{"translate": 0.12, "task": "colorization", "arch": "unet", "init": "kaiming_normal", "residual_init": "none", "shampoo_beta": 0.99, "merge_dims": true, "adamw_lr_other_params": 0.00077, "max_grad_norm": 1.0, "batch_size": 192}
Rows from block 3, named by matrix and row number. Each number is 500 + 40 x the weight over its row's rms, rounded and kept within 0 to 999. All counts start at 0. Numbers have three digits each. After the name is the row's rms in percent of the matrix's.
# convs1: 3x3 conv (model.enc.1.1.convs.1.weight, 96x96x3x3), inputs 80-95, a 3x3 kernel for each
convs1.19 101:519456435498490513443520547542548449489577468474481498460536545504490534508412459547446473569603605485579573478525560531500510512535483539584514578488459501518479427447516535505494515523548488532463537564505487460447468542473490525484464490474502544492526433512482455514471425463496505438425457458513493423501525495438500550530491540547571540457536475516525420511474546468541502477427546540445497461578440446479437543559463574559482
convs1.20 107:472546518430551492489430478546539507486520519506565501508499509461514433503529522522447515519532468488484522554491449531549520453489478483520468441454453465476442527501537492453473509553555537557467552446523489483496503512492493432463448556454517556473484489530454471490570515452472460508460494576573489469479552527459495475549484460484479541495459518554591528493445546466479509516511522519458586496465499560424482485552509525421438
convs1.21 097:562437512474506449518496495510501480558475501468498514475531557469501502465522433517513498534512453558564491522529488485499575428483473455469460518441531428485468475451573461525580425522440466439457490473457534477406492510540538411476544474456520525529500504458578477528413482480538510505472446611490551448482451424471476470448536487536458496548553428479476498512461579477487527454538478467496467512558482546496438454486478497505536
convs1.22 109:504434476463486535431579495522519529486496544506483464481559444435485492510470554489454468420530538555568406507526453500526507471490478481520596496530534414562530496466540529492516499480546490557518506500483457474474451481506493463481498465487523484498598551473495490455523517514559548465513579532537498516514512497488491552489517488434509498506451514478477432524512435526497527552473422543452385530620440428532486461484498551525507
convs1.23 104:521534522540504511537472490524559509494417515413492477493530510526455449524442528490438526507575505447521487450474505505502508512519508492532537504503512524492508450542431504533555494503483569561586502473476505531465481543435537537539513554492444422493490599523542576428498507532501474486553543539510589486497457534516490501614500522491482543445459486546533503483512439478478461567480511417503495485514518484541493475420553447472518
convs1.24 100:534542466451519466433469480535543484492605487518531496559445537538466529532519502550481475560656514563481492495464543403479474509519548465561534516503554531502519483495430525549448529462480481505523549576448384483553495437454491471500526538499521519504602459539491506488519531440507483492485521554477490559490483587492461500557492507554503472506449478538533497558459484434581518532530466550519510509492493486541576477480557548519532
convs1.25 095:482522515510608589537550517500511466523480516535485531497533544469516530450513534507556555485527474538500508496519452515632450498500472495444558483433435474466596534521480443465490519502460502450469533617497478480519553471503511498485549536502532498517547586553479495459496411550492498487530410510591459500525471504547481526485636552512508541468457512571437463452475497498480446516483488509556546584501428482502496531476480531482549
convs1.26 108:443380462518506472502552487547474505450476542495449508494454465441480584539439495495423531465506443512570528576475520502489519458431617538496482485475467532590457530587498434443516600467535440460481526513452530489542500536493475391547472526477451487496546530524490467495503453472511528573459475513443502473454465499522508512527468485492527501459587390440493522471547488447509463497524495529518484562550505523493531479478556494542447
convs1.27 106:503525497468487476554518539496512445483595401471537427482558548547630525445483458504442503515578544456499535493451444492456531481460531485483473509501411565490467565541468479472529497465501565520476447598427466517439517494474388467501467462506585563496453532459466518450516467499480480489450465486495465435469459544529476508435512440505527501610586495510455439541537554519478520511526502460447424470422570508557493532485460548481483
convs1.28 089:502600521514564551452515485504556542457519510515459547514485435527499523519531480491502505581466483512490501524396603506446411534589503514407480389383515445475554517522472537529494555542459574535508539465542480460464520539463470476477485514489500483515506480505463559549502515506557478503483469500512509518515485526420496498541558500590541578480477487516503525437519486542405522589651481530609528523510528526481506475541549540513507
convs1.29 092:501557468483614473491444495503485476510525474455525426479511517480489478436572489523459513535432454556457539524469512489425485574526463512566497487559463548491513472531497412527441512440509536450489464540476427501487521575466489450544502534472501480514440479490571510476532501482493486520462470523467454424423481504525453510537456513547519542566503482420499456475502482448455529483478469507487472506521483463462526460512533454460519
convs1.30 100:461506514536526513389548478531532504450612495522466526535416530450497497517520509557474520567595441544623564469450493448410571538468470511553466481517522537530443482435565540594424493512516564554483584466518479482519532455472471534437446502502537513445490494531519528429542439452465490479452494483460576534573514502443481542500530504530518468526512475538499478603454526520487424494549445422475521537621528457544502494467409490518545
convs1.31 106:479462538534493531528548427552529495427528455479510505465425412489477513547504481522493538476490562540490558477499547507421475554525473508540563496488497494530461522563513520507498498433451567561449487443518515462490492504529561549464469467466454606553559461481551519546499542578464482469491453504567538447549577460530503464501542504505444454560507506514482497563479509521491474542577463558539549447504579494478578511509499534510528
convs1.32 102:528438485543561459513475503469532500497545473567505484562573446475527525417499493560512404589459448485451458547522503406553522500499528544421437533539455505499491518457556504463520539585479500527472520542488553455495498516546519471553505566535527485495477546476518509520480519585525468544562462552594539494520606516497504580513510541527509464577520590486423383526493436488515438515421459534399406472509487573471605513565495474463451
convs1.33 098:498460498516472506520470512475496498553557529522477493498488564498464473475543460488455465502487526464444523477532518526508511529428454519508496494501539463488473570453524509544557522568591455397465458550490527385524552551548505569551531500502444463521490518405530496484468517528536516534566479522497453528498535495445487521471477524414537517495487519535393516491550492468523501540595460440562573587495568419506496575513444489496462
convs1.34 101:498541533491532522499455529494490506480485534465505487486507456445553460484541453519433500544506465551456454521392493418523572489509518495539458632483532472443476531507477538424479489414442403481519504514477503498524497471473451465498536528469470526481501489566514484477501479525449480447528534563480494489482520544480450578429405471656483560578495558507558436557509551488490498536485459555592535476539537475499491467552516529494503
convs1.35 100:473456497536525481484504522424536454453537505484460521543559510479512571469432506451533455459582518505482524513468496448500463515502548489508520520600418486531473503615491475593580528445545533591520455618454505435482463523515539428599509417480520480456542485461484497515511446526479502481494548523493473538503466529457481455547483477536448571499547510519503494479512498500461482463463510536445481438535465530451542535442500534547528
convs1.36 108:538499464452433403559569562481500481523480494455473464446552497518417494487570459524447506482426504536500547462536464505533566466520475428481505519501495480462461497577504510571536496500467484550526586547502502509507493471454502497527493485510525398467493489549518579461512509476516528569502488475558478559532398510517535470521446520476404449552507539476457549547442493517507498547388509545416509482477494444493470484511544479482486
convs1.37 090:514525564500424436472457523504506469450456564406460484550564536552480552457473532513505564502450510605538534523560457582625537503484566520471436423500458518464516537500525517455526530537430551510502470460481486471492521472568512450581464561551448457520460400472432467492527516492554533539492447466466566469411435408452449497512478557425441605510505509440464495426544524526459512519455551537544536548479530486573544481462490532442459
convs1.38 096:509534511542594581451529485469530483494440501495582573513532525476495589421497490463470457493514584458517497494437494478461360482450491481498557518543580453433493530490515562504514519529529468476541460454485534576535524486516543442491515527496511498513510554537506480454498533531485507477510480437514532564564536450490517492459512578479568560492612517466471525456430517535488546614544513502399444472444513515471510483516494522495534
convs1.39 098:511504540527430473466549446514578528557510544522515485613511478557537474516505536545478517478469500505540502463443499535540481529542504474458494385528456486550520500544524499482474465509417480601494502553463472547526426461501562475463513509464488547620572498577472515553504497463520486488452460448506454470479584509495470512482533489500547501514460458447453447483501565494462464474422476491441414524502521434501471484554400598509492
convs1.40 099:491572469533516463503476485518497498496424533471465529500417519518479529517437522433532536513451536503556508542549480584462414477509476598513483490512544455564486480450526457411469505399430479478472489501468480494490489476503479507449508526534522544548506581515512496486508454453452497480510498538530512481472560551516482493478457479536560565454540483541493500535537457547525499476540581441544578512518439503511509528447481429452533
convs1.41 107:514468457439570500451465497553511542486466530501535466474506531527439502494494502518477550544468576521503537512495431482527450533437480484524389533487468471426506507477512507502527519483513533442410496436544482474543407476502508503471484540501582499471449491457490503466500553556504478503487498496481533520533475519507507480511448497499532515535508517457563542519546503516502496507542503549574570541579524514545536514547605436396521
convs1.42 096:514446480437527509477511540489486491508566594559509537513493554481440514496522487510601562562531526527491601522482483454378534443485490505516467560498538512552533492472466403496486545566477527535484470587444520524505547419492421489501537542548502533464447488488464461445562499533504498492473490504552480548538541439485454458527530463427556498527457461519582499542581540441481492493534534493542482528475493500471494533549438543480477
convs1.43 101:467522494522531579497491520535531565495477543467428449485442519492545498494503559600567559499479515481452473522489490475505507508499522539530478534499480500544514484470435554466439574555476476552571453438542490513495486502455515555492557522491467456501469493495481543468494484478522530485464551526498503524477526509480557508427483469497469525448509447450512476508486434526460488469463419528540466493548523487466480523474529477470527
convs1.44 102:530515573489456501480493555480435484492432509474492536588421529560454536524439556490518486497415460546500584492482496463485478449421428495486517430603442495510531511561500476483437462480515440549511469452583449516561490507443498508458564477543489560451410507476577542467469513439471477459456442531491493493499471467496500441470435464483485418523523552513482487470522494423538540468433522514408465553516494483522556583507490471491500
convs1.45 103:565451516443540436465518540514500475447536488531463539590477455591491499465531501608531469491452567503549458466512468542591470421605538552480560508477534475525479432513511520511529507465453468481496487477492525534477558472503397525566458543479531518443502560606537496466494544487500463579438493492520518478509494477505504525519406511462482518512468471452521451435520473515539512509511532466456593455454497543416515531534524457556515
convs1.46 101:440473491469561553457516454446458505495500499514450527457458475473497498506526557528501461530548483520454476556578496521595450524480495494528486468508466483481548522486478524459471513526502448498485515452572503548470513523500532501441514486489514431466494558507500460532488556521563449524487494492481456530434473472539506506513502419464499457498469491493540469545499583499487549544552466487483474476474474543507458475568512513566536
convs1.47 089:453456530495494549548472507502466540507505484510533511434514516468426490529554405523454452499505544474507430450548465490515579529567522587486525488464503508481568432529496560570499415495536503527522483556424472474532513410486535515507578540541539486492507476522433511443469512484539551566454519522471533506453526469450487464513473559534493440491498509550475536513498523445499402464521532505622492448513559551502479506510520497477516
convs1.48 102:475507488521454530542519479479532512445427598479612574484460427499481545549585530467458445495443509461443501465532485510466470531523383426551543460496546537530575553507541514507490574543522532510440517516497509554519510527539485540595467524531465503509480468506479550480472499489521439551506494510467557483499481408443538497455511527501484516491555566481487495509501506520504612466498519473456467519501471572503534503474493539459500
convs1.49 093:532442554406449547459486615549469477534505475488466465492497474492521528507457520498503455475502491431486465459486486567499486633446480495586463543464535489507549502458523444490554487496498512468533492451498430502544514474491530542489461510465409502498460528472428538466517487483576535507523563525482541457567463509545482503539523491489505510450474482513508405443541512464478470622594420548559449567451432562490533438477498487560516
convs1.50 103:485498478460511524492535528412428457561560497527538519472442506478476448574544509407469530537548511578462508554499588500510451490472492463501507560473587473455472501467506534508440488516536504495469505509552499544455511494543528498555452549480558461547484537475507529512560568461606454538419465502493452451424532530573497523496414546424455450486552478522430475577511513479521522524510506493437483583516488556563549525463495482527486
convs1.51 102:513464483503462542455517527467512466573444486506500526482484514487588572460542425505466429528516441543589483485476470479466523463470495537476486496496527509575482477538496539468529531498508473455486581442496566496487489478541522457504491516504510433459524559511438503545480508529464512511465475497531501519522482485565523541512435487526464524584505492534461481488501500605513432515495483531454531570487522471540490448504617508432521
convs1.52 108:496464467460475526545451565546513460512497502476483473506506476487469489497553494544513538532557548500503551495505492535488502496542498504562499452472481455414500493456420533495533485483461478537533484492501497452492459454482448536461553430592687579536560559490484516488543523518504475459517478509498455487506572474453489436437506508547440538507507515415497524496520516568499521497418473555490519519539473502483484506552461526537495
convs1.53 103:541502493481531527514516487544454497500543490485470500509517554488537418518497531510493493644635532488534439463528548474409569536468542444517449517610468512512508473504427472473494491580513539516445565451486509538541517494500499550450498530468473521533445469465514535468427507514448503524508490522508495521482527567514464470449642527620543409508515432441508459549580486485461475522554493473528503558509468486488478534518499473474568
convs1.54 101:486475536491471480501452536471535489532545547475553513456461453515541394420528569472470419498412543466572604537519511526533510493454484494504568555490507447502507588481515475522495451542440463445478494480510462533520405542466534611499463441498498494499490501530517443479532508475513520489548419448477493453455498518444473528482571474497513476494534550495445493440460537555494491429547491508414546466488469466511560499482463491488430
convs1.55 101:480528555470544491482530503475471493506497507470535442500523515470480543486517576517527497539565543517486535509551446465460517491492490524524455496490485524469491478519552524550536502463552470464568513465474483517493540508505449446509559486470556472499491518497481500489520507479528497441485498494466489516488388467527413475513514501573547545498510521519509470498485503480467551536554499557677473550655553533521551538518482476456531
convs1.56 108:493527516542528545519532537455549446516511498506493487502507468518444486505515509501494462464457566488487407514421460520570497451483489476510459447414511548571506501396513560470516523482516477520464471525524434504511481559493546418579463499545552490504453480478505514482523497520539488470509550560484488445485489496499536469445518506501539543445491543459475530525480441476500485506537483481494458523461478439552444535464522492546502
convs1.57 098:481421536457475459495490551518548468496558483483548482481495567499448462467485424548514548581516577513494499523482534427406510507563484520491483581440534473517552495426448499500451528507493565503511492499484457528450469553544478557578531541499423473509541556515524526522496488515428492510465481494565472495584526527527537535453519449497490461468424457542407469451479443500543477446505435549471380512492450557509495377508467507495530
convs1.58 097:528384529476468484449474488462442458488519486480454517497480570536515508496414505501508533488530539462583554514418544494495569518450456479543525461411546545571509553533466446437498422539563489409482449487455509579499556513492549556504523456519549455527501577525562566549480512488521462508498472507560509505517444531411569538520489515494433488580500555526490464462532463463530530523495500476512545483453506498478463442400514579459452
convs1.59 098:475461545500455531467432544479457509523494520453415514491451541506429478525468465518547505503569505457479474514524481415487509471544547493520506458558509515518524560529512472486433542497442516481489497587478508478473539485478533473544445447518501519561525613537551524506527493476561543540518562559502484531526482508453573459525457477406447531503454510519476480476515489537549476593595445538415460505468433502503471437465513539527554
convs1.60 098:501576509522528499513518532476500486511489550488560500483543509507543468499544554463457516498496479475446488475510470464460514541490489518535567511516529506480535470550495497518564510459527463615530568527529543493507520503500416589474469514499450499508532477506478519476490485477521512526516524448506443517404448495513451509502445510459541474511440507497465515478493485476544497509468480420476520505430443579471509466429494492491537
convs1.61 097:465516509382469498498504523506511493530580497473531500591582482502575494495556575481515547625625470647619468472503464482413520477480468488537551502513602493495496491500563449530467535527490532555473528521532468561556505518413447514546461511470516458478479527492510458541483446491475462533427487469455491568506454523613449514467501524544542483535510476552539446571524488538480495549487498472503561432495450446494538530408549490528431
convs1.62 097:586504560505472475524497425543528533486466513472432449444530433536442471464514457543595493611663500533462489521509497514457430506483517482499547512483513534466480484519508559522527523471457514439534488480433499497476470502514389475434533415521516488530479525472544537498484500508456493516540539538528486509482450525460497447455508480542559507421432497554531605508583572432483460475489512522572539517431489462439575572515468494500518
convs1.63 093:496461510521446549498532521504460494487443413485454410502493554507519585455495471456438472452474480432463565521537516503486477497510496517583529556467481472465427459516425452481502507453477523537497513489468507490467433567494419592518498515533518510515491483474489466468511519490540562558484525551466539511537480435562480424458520539472377506492495512411500474431456428503520532458510418461350461476434439510502477495572545473516494