config.yaml
train_examples: 203450
image_size: 32
crop_scale_min: 0.7
widths: [96, 192, 288]
shampoo_beta: 0.99
max_grad_norm: 1.0
batch_size: 192
lr_schedule: "cosine"
warmup_steps: 410
adamw_weight_decay_other_params: 0.01
Rows from block 7, named by matrix and row number. Each number is 128 + 24 x the weight over its row's rms, rounded and kept within 0 to 255. All counts start at 0. Numbers have three digits each. After the name is the row's rms in percent of the matrix's.
# convs1: 3x3 conv (model.decb.0.1.convs.1.weight, 96x96x3x3), inputs 64-71, a 3x3 kernel for each
convs1.6 096:132080139123078152120153134124160074148145113121152106132114124131140130145119156089160130129211106165096162163158141134152134112120089119128119090107153106124154112138119103147129126140136139105135139111127097189127
convs1.7 092:091115137130186139149166125132133120135170137077113134112131118123129145129104122162110137080233041124148144112137116134121156120110119125107113110151112138120134117111128118141159134148173116113156161110126105095105
convs1.8 101:139112087122096150152099115108111128169159170085090104118155169133099124099152118132125102184095133140100092177121142120097122125150167147111132167193134143176169118132126136118170166098128119116145113128166147186124
convs1.9 115:142136124102171101145160134150130126165167123128141123151122128135107096144126119143108103123161138148129153130139103149172152114142093128148113083115101131125082119148137148111121116141143147143123075104097139102112
convs1.10 101:116145124098103122153149125133128079147129075166146127116152133097092126113111101159148135166120110136146137113119174143153153137125133117109171142132128146114144138161138195194126166171161112108153111143136113117152
convs1.11 102:131152196125112129168108108131091141142155138111097135124143155065137195118107145116117115112135152089111109139140127164090106148104077125122121096130106128154120155079091145140122136156135149120136123156151122110121
convs1.12 096:131121099126153160150112170123149122147115122120133124123090126116107154120095176148123110146081097133134117161143143143122113166120126156141126129118143141106106128123154121124111126108085148150167113132095116111126
convs1.13 094:176166124143177096127121141100083066120068087109124125105138141137103132133096143098121146157173151132149086143087156113062084122076143143148080138116097122129118135126108094143122124140157162140121148138110113127103
convs1.14 097:115123097167228128137151135120104123119122140105112133128119134100181128112120099134116152153159154135175159125160149136147182139143139111105084129121138144109165140172127157154099136160146103102100145140113118116115
convs1.15 106:128106113115095157122141116138137151103099117132123124134107109145095088135158174120125149151127137100161112131103111136115085156139110100145144121134073163113156109112134122132156134146153102139112143162139147143123
convs1.16 100:168096152155147173160128085105118126148186196167136134124140119117104117119113083152145129138113117076187153203153141153137157119144094145134121113121142128145132133110126130097107152123107080172066106158068122109113
convs1.17 083:123141114150113134120157174092133122130141161135132125135183106067124160135125138135083169083183084133068132098153096151111128111163139116108108113127125121127116112104152154164131134167164142172148174130130165090136
convs1.18 089:133134163168099135124122127126104141111144108109145143120119098093164094136102139132134151105176116143135193141083107121107152136163165132141118143112149135146119160132112133092081130196155123167137143133136130088125
convs1.19 100:063110080120093110107104090156169117116130105152132103159110121155178121142133138119141116119121107152155123141139136128126112074136093144137103092110101080098111097118174156138121143120105072059083113145102129140128
convs1.20 107:107113127147108129134111129144116116090098169126165109148143149156141160133146117157133079118138110125121120131156136136197141113151152106136116134100100119145104109143151141123143129117102103160088170161105149199096
convs1.21 098:097097130136163128124097127141089137116114159119122124100194119171099171138108118115125140133130104143146118151102103094162128129122121108098124115143134111141108143116121155141160162137134145120176143210168107131128
convs1.22 097:109121115119166152128156176141106071193104068168086101146143106083128152126133155175130102104104123126121094150083171153092101157082123109127147120127135099145105143142122158139151141114147118116146117150166151143162
convs1.23 103:160106126120127140146135136107159100079145124147122093101120088124111087102125101107112137156146132164123123124154139106110143087136131173153141129143148148139134145145079131129122160139157128117099133106113107130078
convs1.24 085:087181141107156120100164117145098154134136124143135083118128104127196160129154131144126173107159138141099154142093135109126129149098095098180102106206092124173100126092088123186131124147125132133137150112124129158114
convs1.25 083:171135103069097146077120123124103128123140116169144109107077089143179115097116177109145147112143174113146115120137124073127112130130077141157131124132146114144116157130116105118132137157156171115110108163168101059147
convs1.26 108:120141157140119137151121147114131130134109111102100105112116130133108140122142150128134090110114124111127121149149142136102113123122146151131137131174103133093080134136149135126118132182139118141097092025064164106113
convs1.27 107:142132141127104094116124111106156110128206129116134115125112155101134164122150153135145148117169128122135151110135155166168158116117104115128108161125158116117119173105141129137146148095119143125151094078137101086120
convs1.28 094:114092085110127105153136143158115147125136101131109122112199132119128169162164063136151108127143112124124128126148167134160119139156112148196098128149111099161130160099099135143139157077100132149126148159113130172119
convs1.29 091:111151105131125121114083104120103142107077110099114133104150138129058134159194127106175139141144070135126150170115141106124138086094125167129112120158145136119106132095147072119121152157112108118126114145104102121162
convs1.30 113:120098180088107166115105131108101145180115111100139123149156100180168130133138129105137126110130142124149130128107139168118122143126129124151142098113130106158136150155137144100151110115125106109101189174110161136114
convs1.31 099:089114137167153117088145146103127100156107117148131101089149082104132116106154105120181104132127129168097090125125122130151130147163125126138078134136122158139135128127134108135162119125134113117108134168139072161071
convs1.32 106:164123160126100171137157132100077101117136156100134121114175113123155128123102148113154101145141093127111139161148099100169127127152116105142136149132094153126112105124113119141154114129079144137096137146093154135106
convs1.33 085:149115080091137125183085108131121103108121129139122122104166129132092121115145146127148150142164130111104163107106112147118152115144122127141125135135112112119136107116131136186126146083141125175134119110168144120137
convs1.34 099:153117153121145150076124095115118104140135123104134126120101148125116102134116157098167110109176093139146168087098067100139102127129110113139097136166105111152122151155140132137161115116094116122152105091178122143138
convs1.35 100:142126108091147151117149127173102162154106190143101147104139121174174115107155128135134100139116100105074108112098157142097170132139140140168090156143107119113125128134147129126087113147098112165125087141132099157136
convs1.36 091:128099129089071101129106131100187158155180104139131172142096111088067147120089132105126064113193091131152101135143115129111138141138126126094085101110146112081120127107132104095148136128144145135117123130145128112101
convs1.37 091:066150110085126147128123107151158154162165151143144128170134147157189143150167165114132106116150105115143114122147127164114132097118162087107114141154093122115110147139132133154156109127124148115123096100154103142166
convs1.38 115:154149148197164154180154156081159119120138131107141164120156141117134078109120135111186144145165143095177126119179134151087159149137138110123129116152162136129156135114123101114129134082089112139103138158142163181092
convs1.39 089:087126145139084111128121130117102142175141104121085124122147095148173078103178088110107137146087103111123120094114153100102156116081114087161099118181110122178120125124165170172141089095128137149109100147093160154084
convs1.40 095:137121115136036107125070087126111100117140160120148136146114143120164100107143148136116161153166125135110159133117144148157090123097155100152136107127102103116124109098124106133194116100106101141112121180148109114126
convs1.41 108:198109128173131096129081114123116128124140178143140076157153095100130146118150104102128149104108118136118097139125117128117105175107107106159146137166103088142129149127151169139110113136130142167089119127146133140071
convs1.42 094:127168191109133118156149093108136164132089093110110094105107100116116103094104144128149136231120117114159136094092103106095122137112138136136143110145124124154106125148142158160172106129139149191210124232197146091143
convs1.43 098:111122086123082136150136135136158176159151155111112137135197164187130179141155123075143108137104098118111128152091144130125109114118129107112114138140126138169167137135121120156162093090103134131127151107129107083199
convs1.44 092:118159173108188167081145107115095109144101122142145170154090116140092144122156135117109130120163107130100084125147127143153083116131123139117136144083147156107151111142138134128178148126179155135112100155140092130143
convs1.45 091:102143076092158118113120126147146171116142133123088098157171145110151149111085136203161092195120101117115162069138141118116123122162147088118122125155108149144124122153145164176158139151139141110095117124134170169142
convs1.46 081:115116115164151145132121149115136147128143150115130101119129123139119128105129096123140168123193049148090199140136123108109123117150154127125100122109123135113156090099108142210122148128144105094113138161093147087116
convs1.47 097:109168128106189129099145147098135114111144138128139115112126151128120081134136119153108123136149132142113132119105103119135154130129131141118115119116112152145136119145111140129159127137131126114144146128106167096179
convs1.48 108:142104158160172180147121134087150135159136116143173174121091128078086162124158148111167124128161145079137111136143144165096130141166104133112159148159164126136143128156151137144112115124132175149191133143160146095103
convs1.49 110:114138174115112127161074125143150081119147135102127097121147163160128121068095137136099117106131147126148116153136166097114141140144125144166123134144109121111134141132112105114104122101125113105132119188150131179149
convs1.50 097:078069152106129104130121141163181128156155138129144113143139131173143113114114129085153104212108162143099108122142145151133145133170102099072116103134148115147156119163077139119128172180135102089126128096186147112126
convs1.51 106:127079132109183127131109136118102136110102114165144137101154131111116130128137148165132141146116154150114174126130105123170134139115100117117124119130091153136115144117122112130114170122125107120129125105142126145089
convs1.52 093:118166129111162119161140117134137129129142115128123108185125096139162131104101155146180093167150167161142145139105158138104131139124121135112112130094097096149109148124155097202154144109118131078119123095111099162125
convs1.53 099:104114122093120093117134157107102124118134100106141114146131107124132093144066121143130133154145112167120142119154126149141148125130126141121120152118117141124104125130119108147161140117106108129144076124124183120156
convs1.54 096:107157139129141133174133142125153116106136136130137115154123143163184131120116137144138132128139153091113152123188129011082076131165137092123164144101125131110152086131118182131141140135169107147144147110128070038136
convs1.55 103:111164150110102107135115138119167145128109100127146121119088115174121103121118137177103106163095120158131115110145131130198139120135128137168119149119134127140076121147103129126149125115106165125120173129167128168119
convs1.56 119:118141125130171139118164149184167156142137121118099131136100123129143123143102135084124129147159113094141173153156121139125126144143115127115147095094111119103086154153158141137097133146126134079138144128151121136130
convs1.57 098:103122091153116136193155120117124110084091121085132146142151146142117143140080146150178121177148066096147152122136137143116128113127135145145099121135139133122130132127133147131147131163133139104142149195117156107088
convs1.58 091:156142120125147134108163111120126135144134151121118134140136116148102154110110113118204064143176139130112136115128119101173110119153134118104114176140120120131150105122122120128162122089145130167154118149214086131142
convs1.59 103:086112114094138112148139096139152144131137122130111099133138143113110119127145142135138120137097106108121119142112134131185185121089110131105120128141105119124111127138116130129108156124131118082112105137136105123163
convs1.60 112:095133108148124133145109142128124089154121117122169136157121113126140142115130135121172134148086071130173121127123121174118109124109097151119104115131143126142121123108074138128137158117085171104161113137070105128097
convs1.61 092:148135103152093122192098124133145105117135128122118145140161151116115174125084087081142118094185073087137097116123114115134135124154109118102154153101123131147163100117115110144141116139146137167153131138152151135137
convs1.62 103:088114117100175177105177167115132112139114143126118108111133147119168119112145106136115114141107154158109153128108087086090100148130104136090118124123121127124158119120077119128134119124098118089101151119113133144139
convs1.63 091:087153122095148122124118107106158116080073139109069165125054146174183106117149138116125088152138130102141151129100131139116125163089122107155150110103127138130168107159138133117122116099169152166131206207078118086153
convs1.64 101:134110142114155159135087133091136117088120123138145111123098131119131079088127171129111156188116144123121141160157120120127091120151146150127146152187142181188167111112118129131155118149157126129135117254185096177119
convs1.65 096:071118133133097159156151145144070122099140129092121129100138124184167147126174115143109150125215145117119157137107101122122128115090100107146097126153102147154140126123083168110164130158152141188112152067129132139118
convs1.66 106:115156158141113098117061094115103125147165125084083107132155119123102110117151133163100109116127094118108138115122133128139117113160124171165149126165149136127126110139133108112104104138112099112127134216160138162117
convs1.67 090:131137129069113107149111144125129130151120094152121117130115131135116105139119125117137137149092129157136130142091132135136131141094133133106161113138117122126122119114134099156113123176159149137122105153131086127143
convs1.68 095:110103116156143102127173108125158121170085118119131128122120097143130100097125123140151115202103116131145090150168155142124115090073095151139110102111157125151125121101152152161139139117094119138127131109093135158136
convs1.69 097:160115130163156098189202140077144134120137157123101145131166108121139099076155152114111105163061146114142137089135127132125137129120068095096137135150148170170121119125127144097114163212113105121156074078122092136117
convs1.70 090:170151143185093109156102122124126100100172145113130144111112103143177099153099110141118143161108161135100132144137126065123148108144119140109161153091150129119144158122130157195153096130137097140127106115081117124168
convs1.71 108:132129178137178238149119191113086119101112125122135134120134125122133124149133101122117129157130159153129162118083099108123096110144121143181146152165175141110171148144139131103085119119095129139136124120186091126143
convs1.72 100:109136111132119147145155155116099146137123130113045102104155148145147151117128104120091106136146142125120119114090096076079061142110141117150134111167130135143118105152113125118101154124103140143115155197173096161128
convs1.73 105:166211194154113167110064093131122138119143116181172159090121121188094100161117159163154131226178136126128097148126106126128129127136116176167146110148122144093120105114102140125139122176160108122131125114115127105133
convs1.74 113:154111135101106151141168136121111126104154135107102105110150144122094132094114135143126133121110128115125109121089121131106104120098129140107076090099112102112070144144191118157158150104121142154120158129104146109127
convs1.75 105:120144114128192139107146107131139134133116093144130143098084105169163139155125125120122162125177164135132125124121170142149170140114152143148125095151129120082164119132144134145132177140169137141126099146078116111097
convs1.76 109:112115111081136115133146140105111095088150102153118097146132120149137092131117111126126133133160167129178133182130124181134138136092089127125098111096126142111129087103114116101145099126132128106096134136112130132109
convs1.77 103:142136160148113099163129116092149123136091141121161130087091117096145123147125147157142125145143133142116146123118120136098145128140123126130151120150138133154131140085122129167121094144123153150126119131105112127085
convs1.78 096:128073131134110113132089143135106128146129113130130132143125122134144145170137113171109137160101132114127165102114091115123137144128137116115115118079130119110087134136146166199142141144125130132154107125152124094159
convs1.79 092:121178107160142171138142137097167151134146134144155135148155140140091112094165123066186139107127092153057158146100105125111105091150122118120071135108142099112128097148054145169183135105074103138135091115141120109129
convs1.80 093:127097131154179170155158140135120130131112099088162134109136118144112163105126151122119132140114096115096130107127119117209112111155157129148150165143110165132103148158143147166148156183119161150166099138152149094097
convs1.81 097:112161109134110130130112112111137159070090101115089130141137144113133173135056118082183143140107142113096136134149152100113158110129111120082100086166128135082130143126099110130137135128094128086133094091154090134137
convs1.82 097:136086076167109138125134136106133166145158104083104160086154157107137180127130105141132118161160122111145140143124132132121136149171114140135083149126079129137121142145158146166141155129112136126104115178089133107132
convs1.83 085:132104113175062111163142111147142122102130132100095137122126124138107106115159113114150174110136136115100134144163144097164126115120135129114128130150133109117141119123109126128139146118089127141124129111119135111125
convs1.84 107:178126099140098100140115138123122106150125111154138101159109129115100117113091136170146108186123117130147111110119141148106112117106115130118151136108105094102147146105179155111103126125149173154121152157113102145117
convs1.85 106:139105105134114107136161116126124138104097151097125145161128113134149137089123112191135096087119115148103121139150145162135129170134157130111154132170137137089149154122130112145158118178158116086109164145120149156110
convs1.86 110:162119143169142059103120105110138161094113166116133154115095136092125161135154151095141132102110112077122118138124145110135100104137134113106166088091162149131138121097139180084091166148125141162138123171135069121155
convs1.87 104:125145113166151142083138115135142141141169164119137149126111093098164135151159139162145145134147144166109083130121126078113097110140109140137119145186149101138095141139152122145131139163125119130096146118136125118102
convs1.88 108:119142148128130138119113146105121126114099107079117098096108112094122098136140131133108119204108161170145170107133117118132112101107135143143134126083145157159128112145132133113144143173136122116145100117105092129115
convs1.89 091:117169119119138181115152100138129100149128150118158154126160128112132174118132137145108097127152091143094118139123099137140177139158125158086147112094142127098150118149104154169183127136106091141151147125139107128089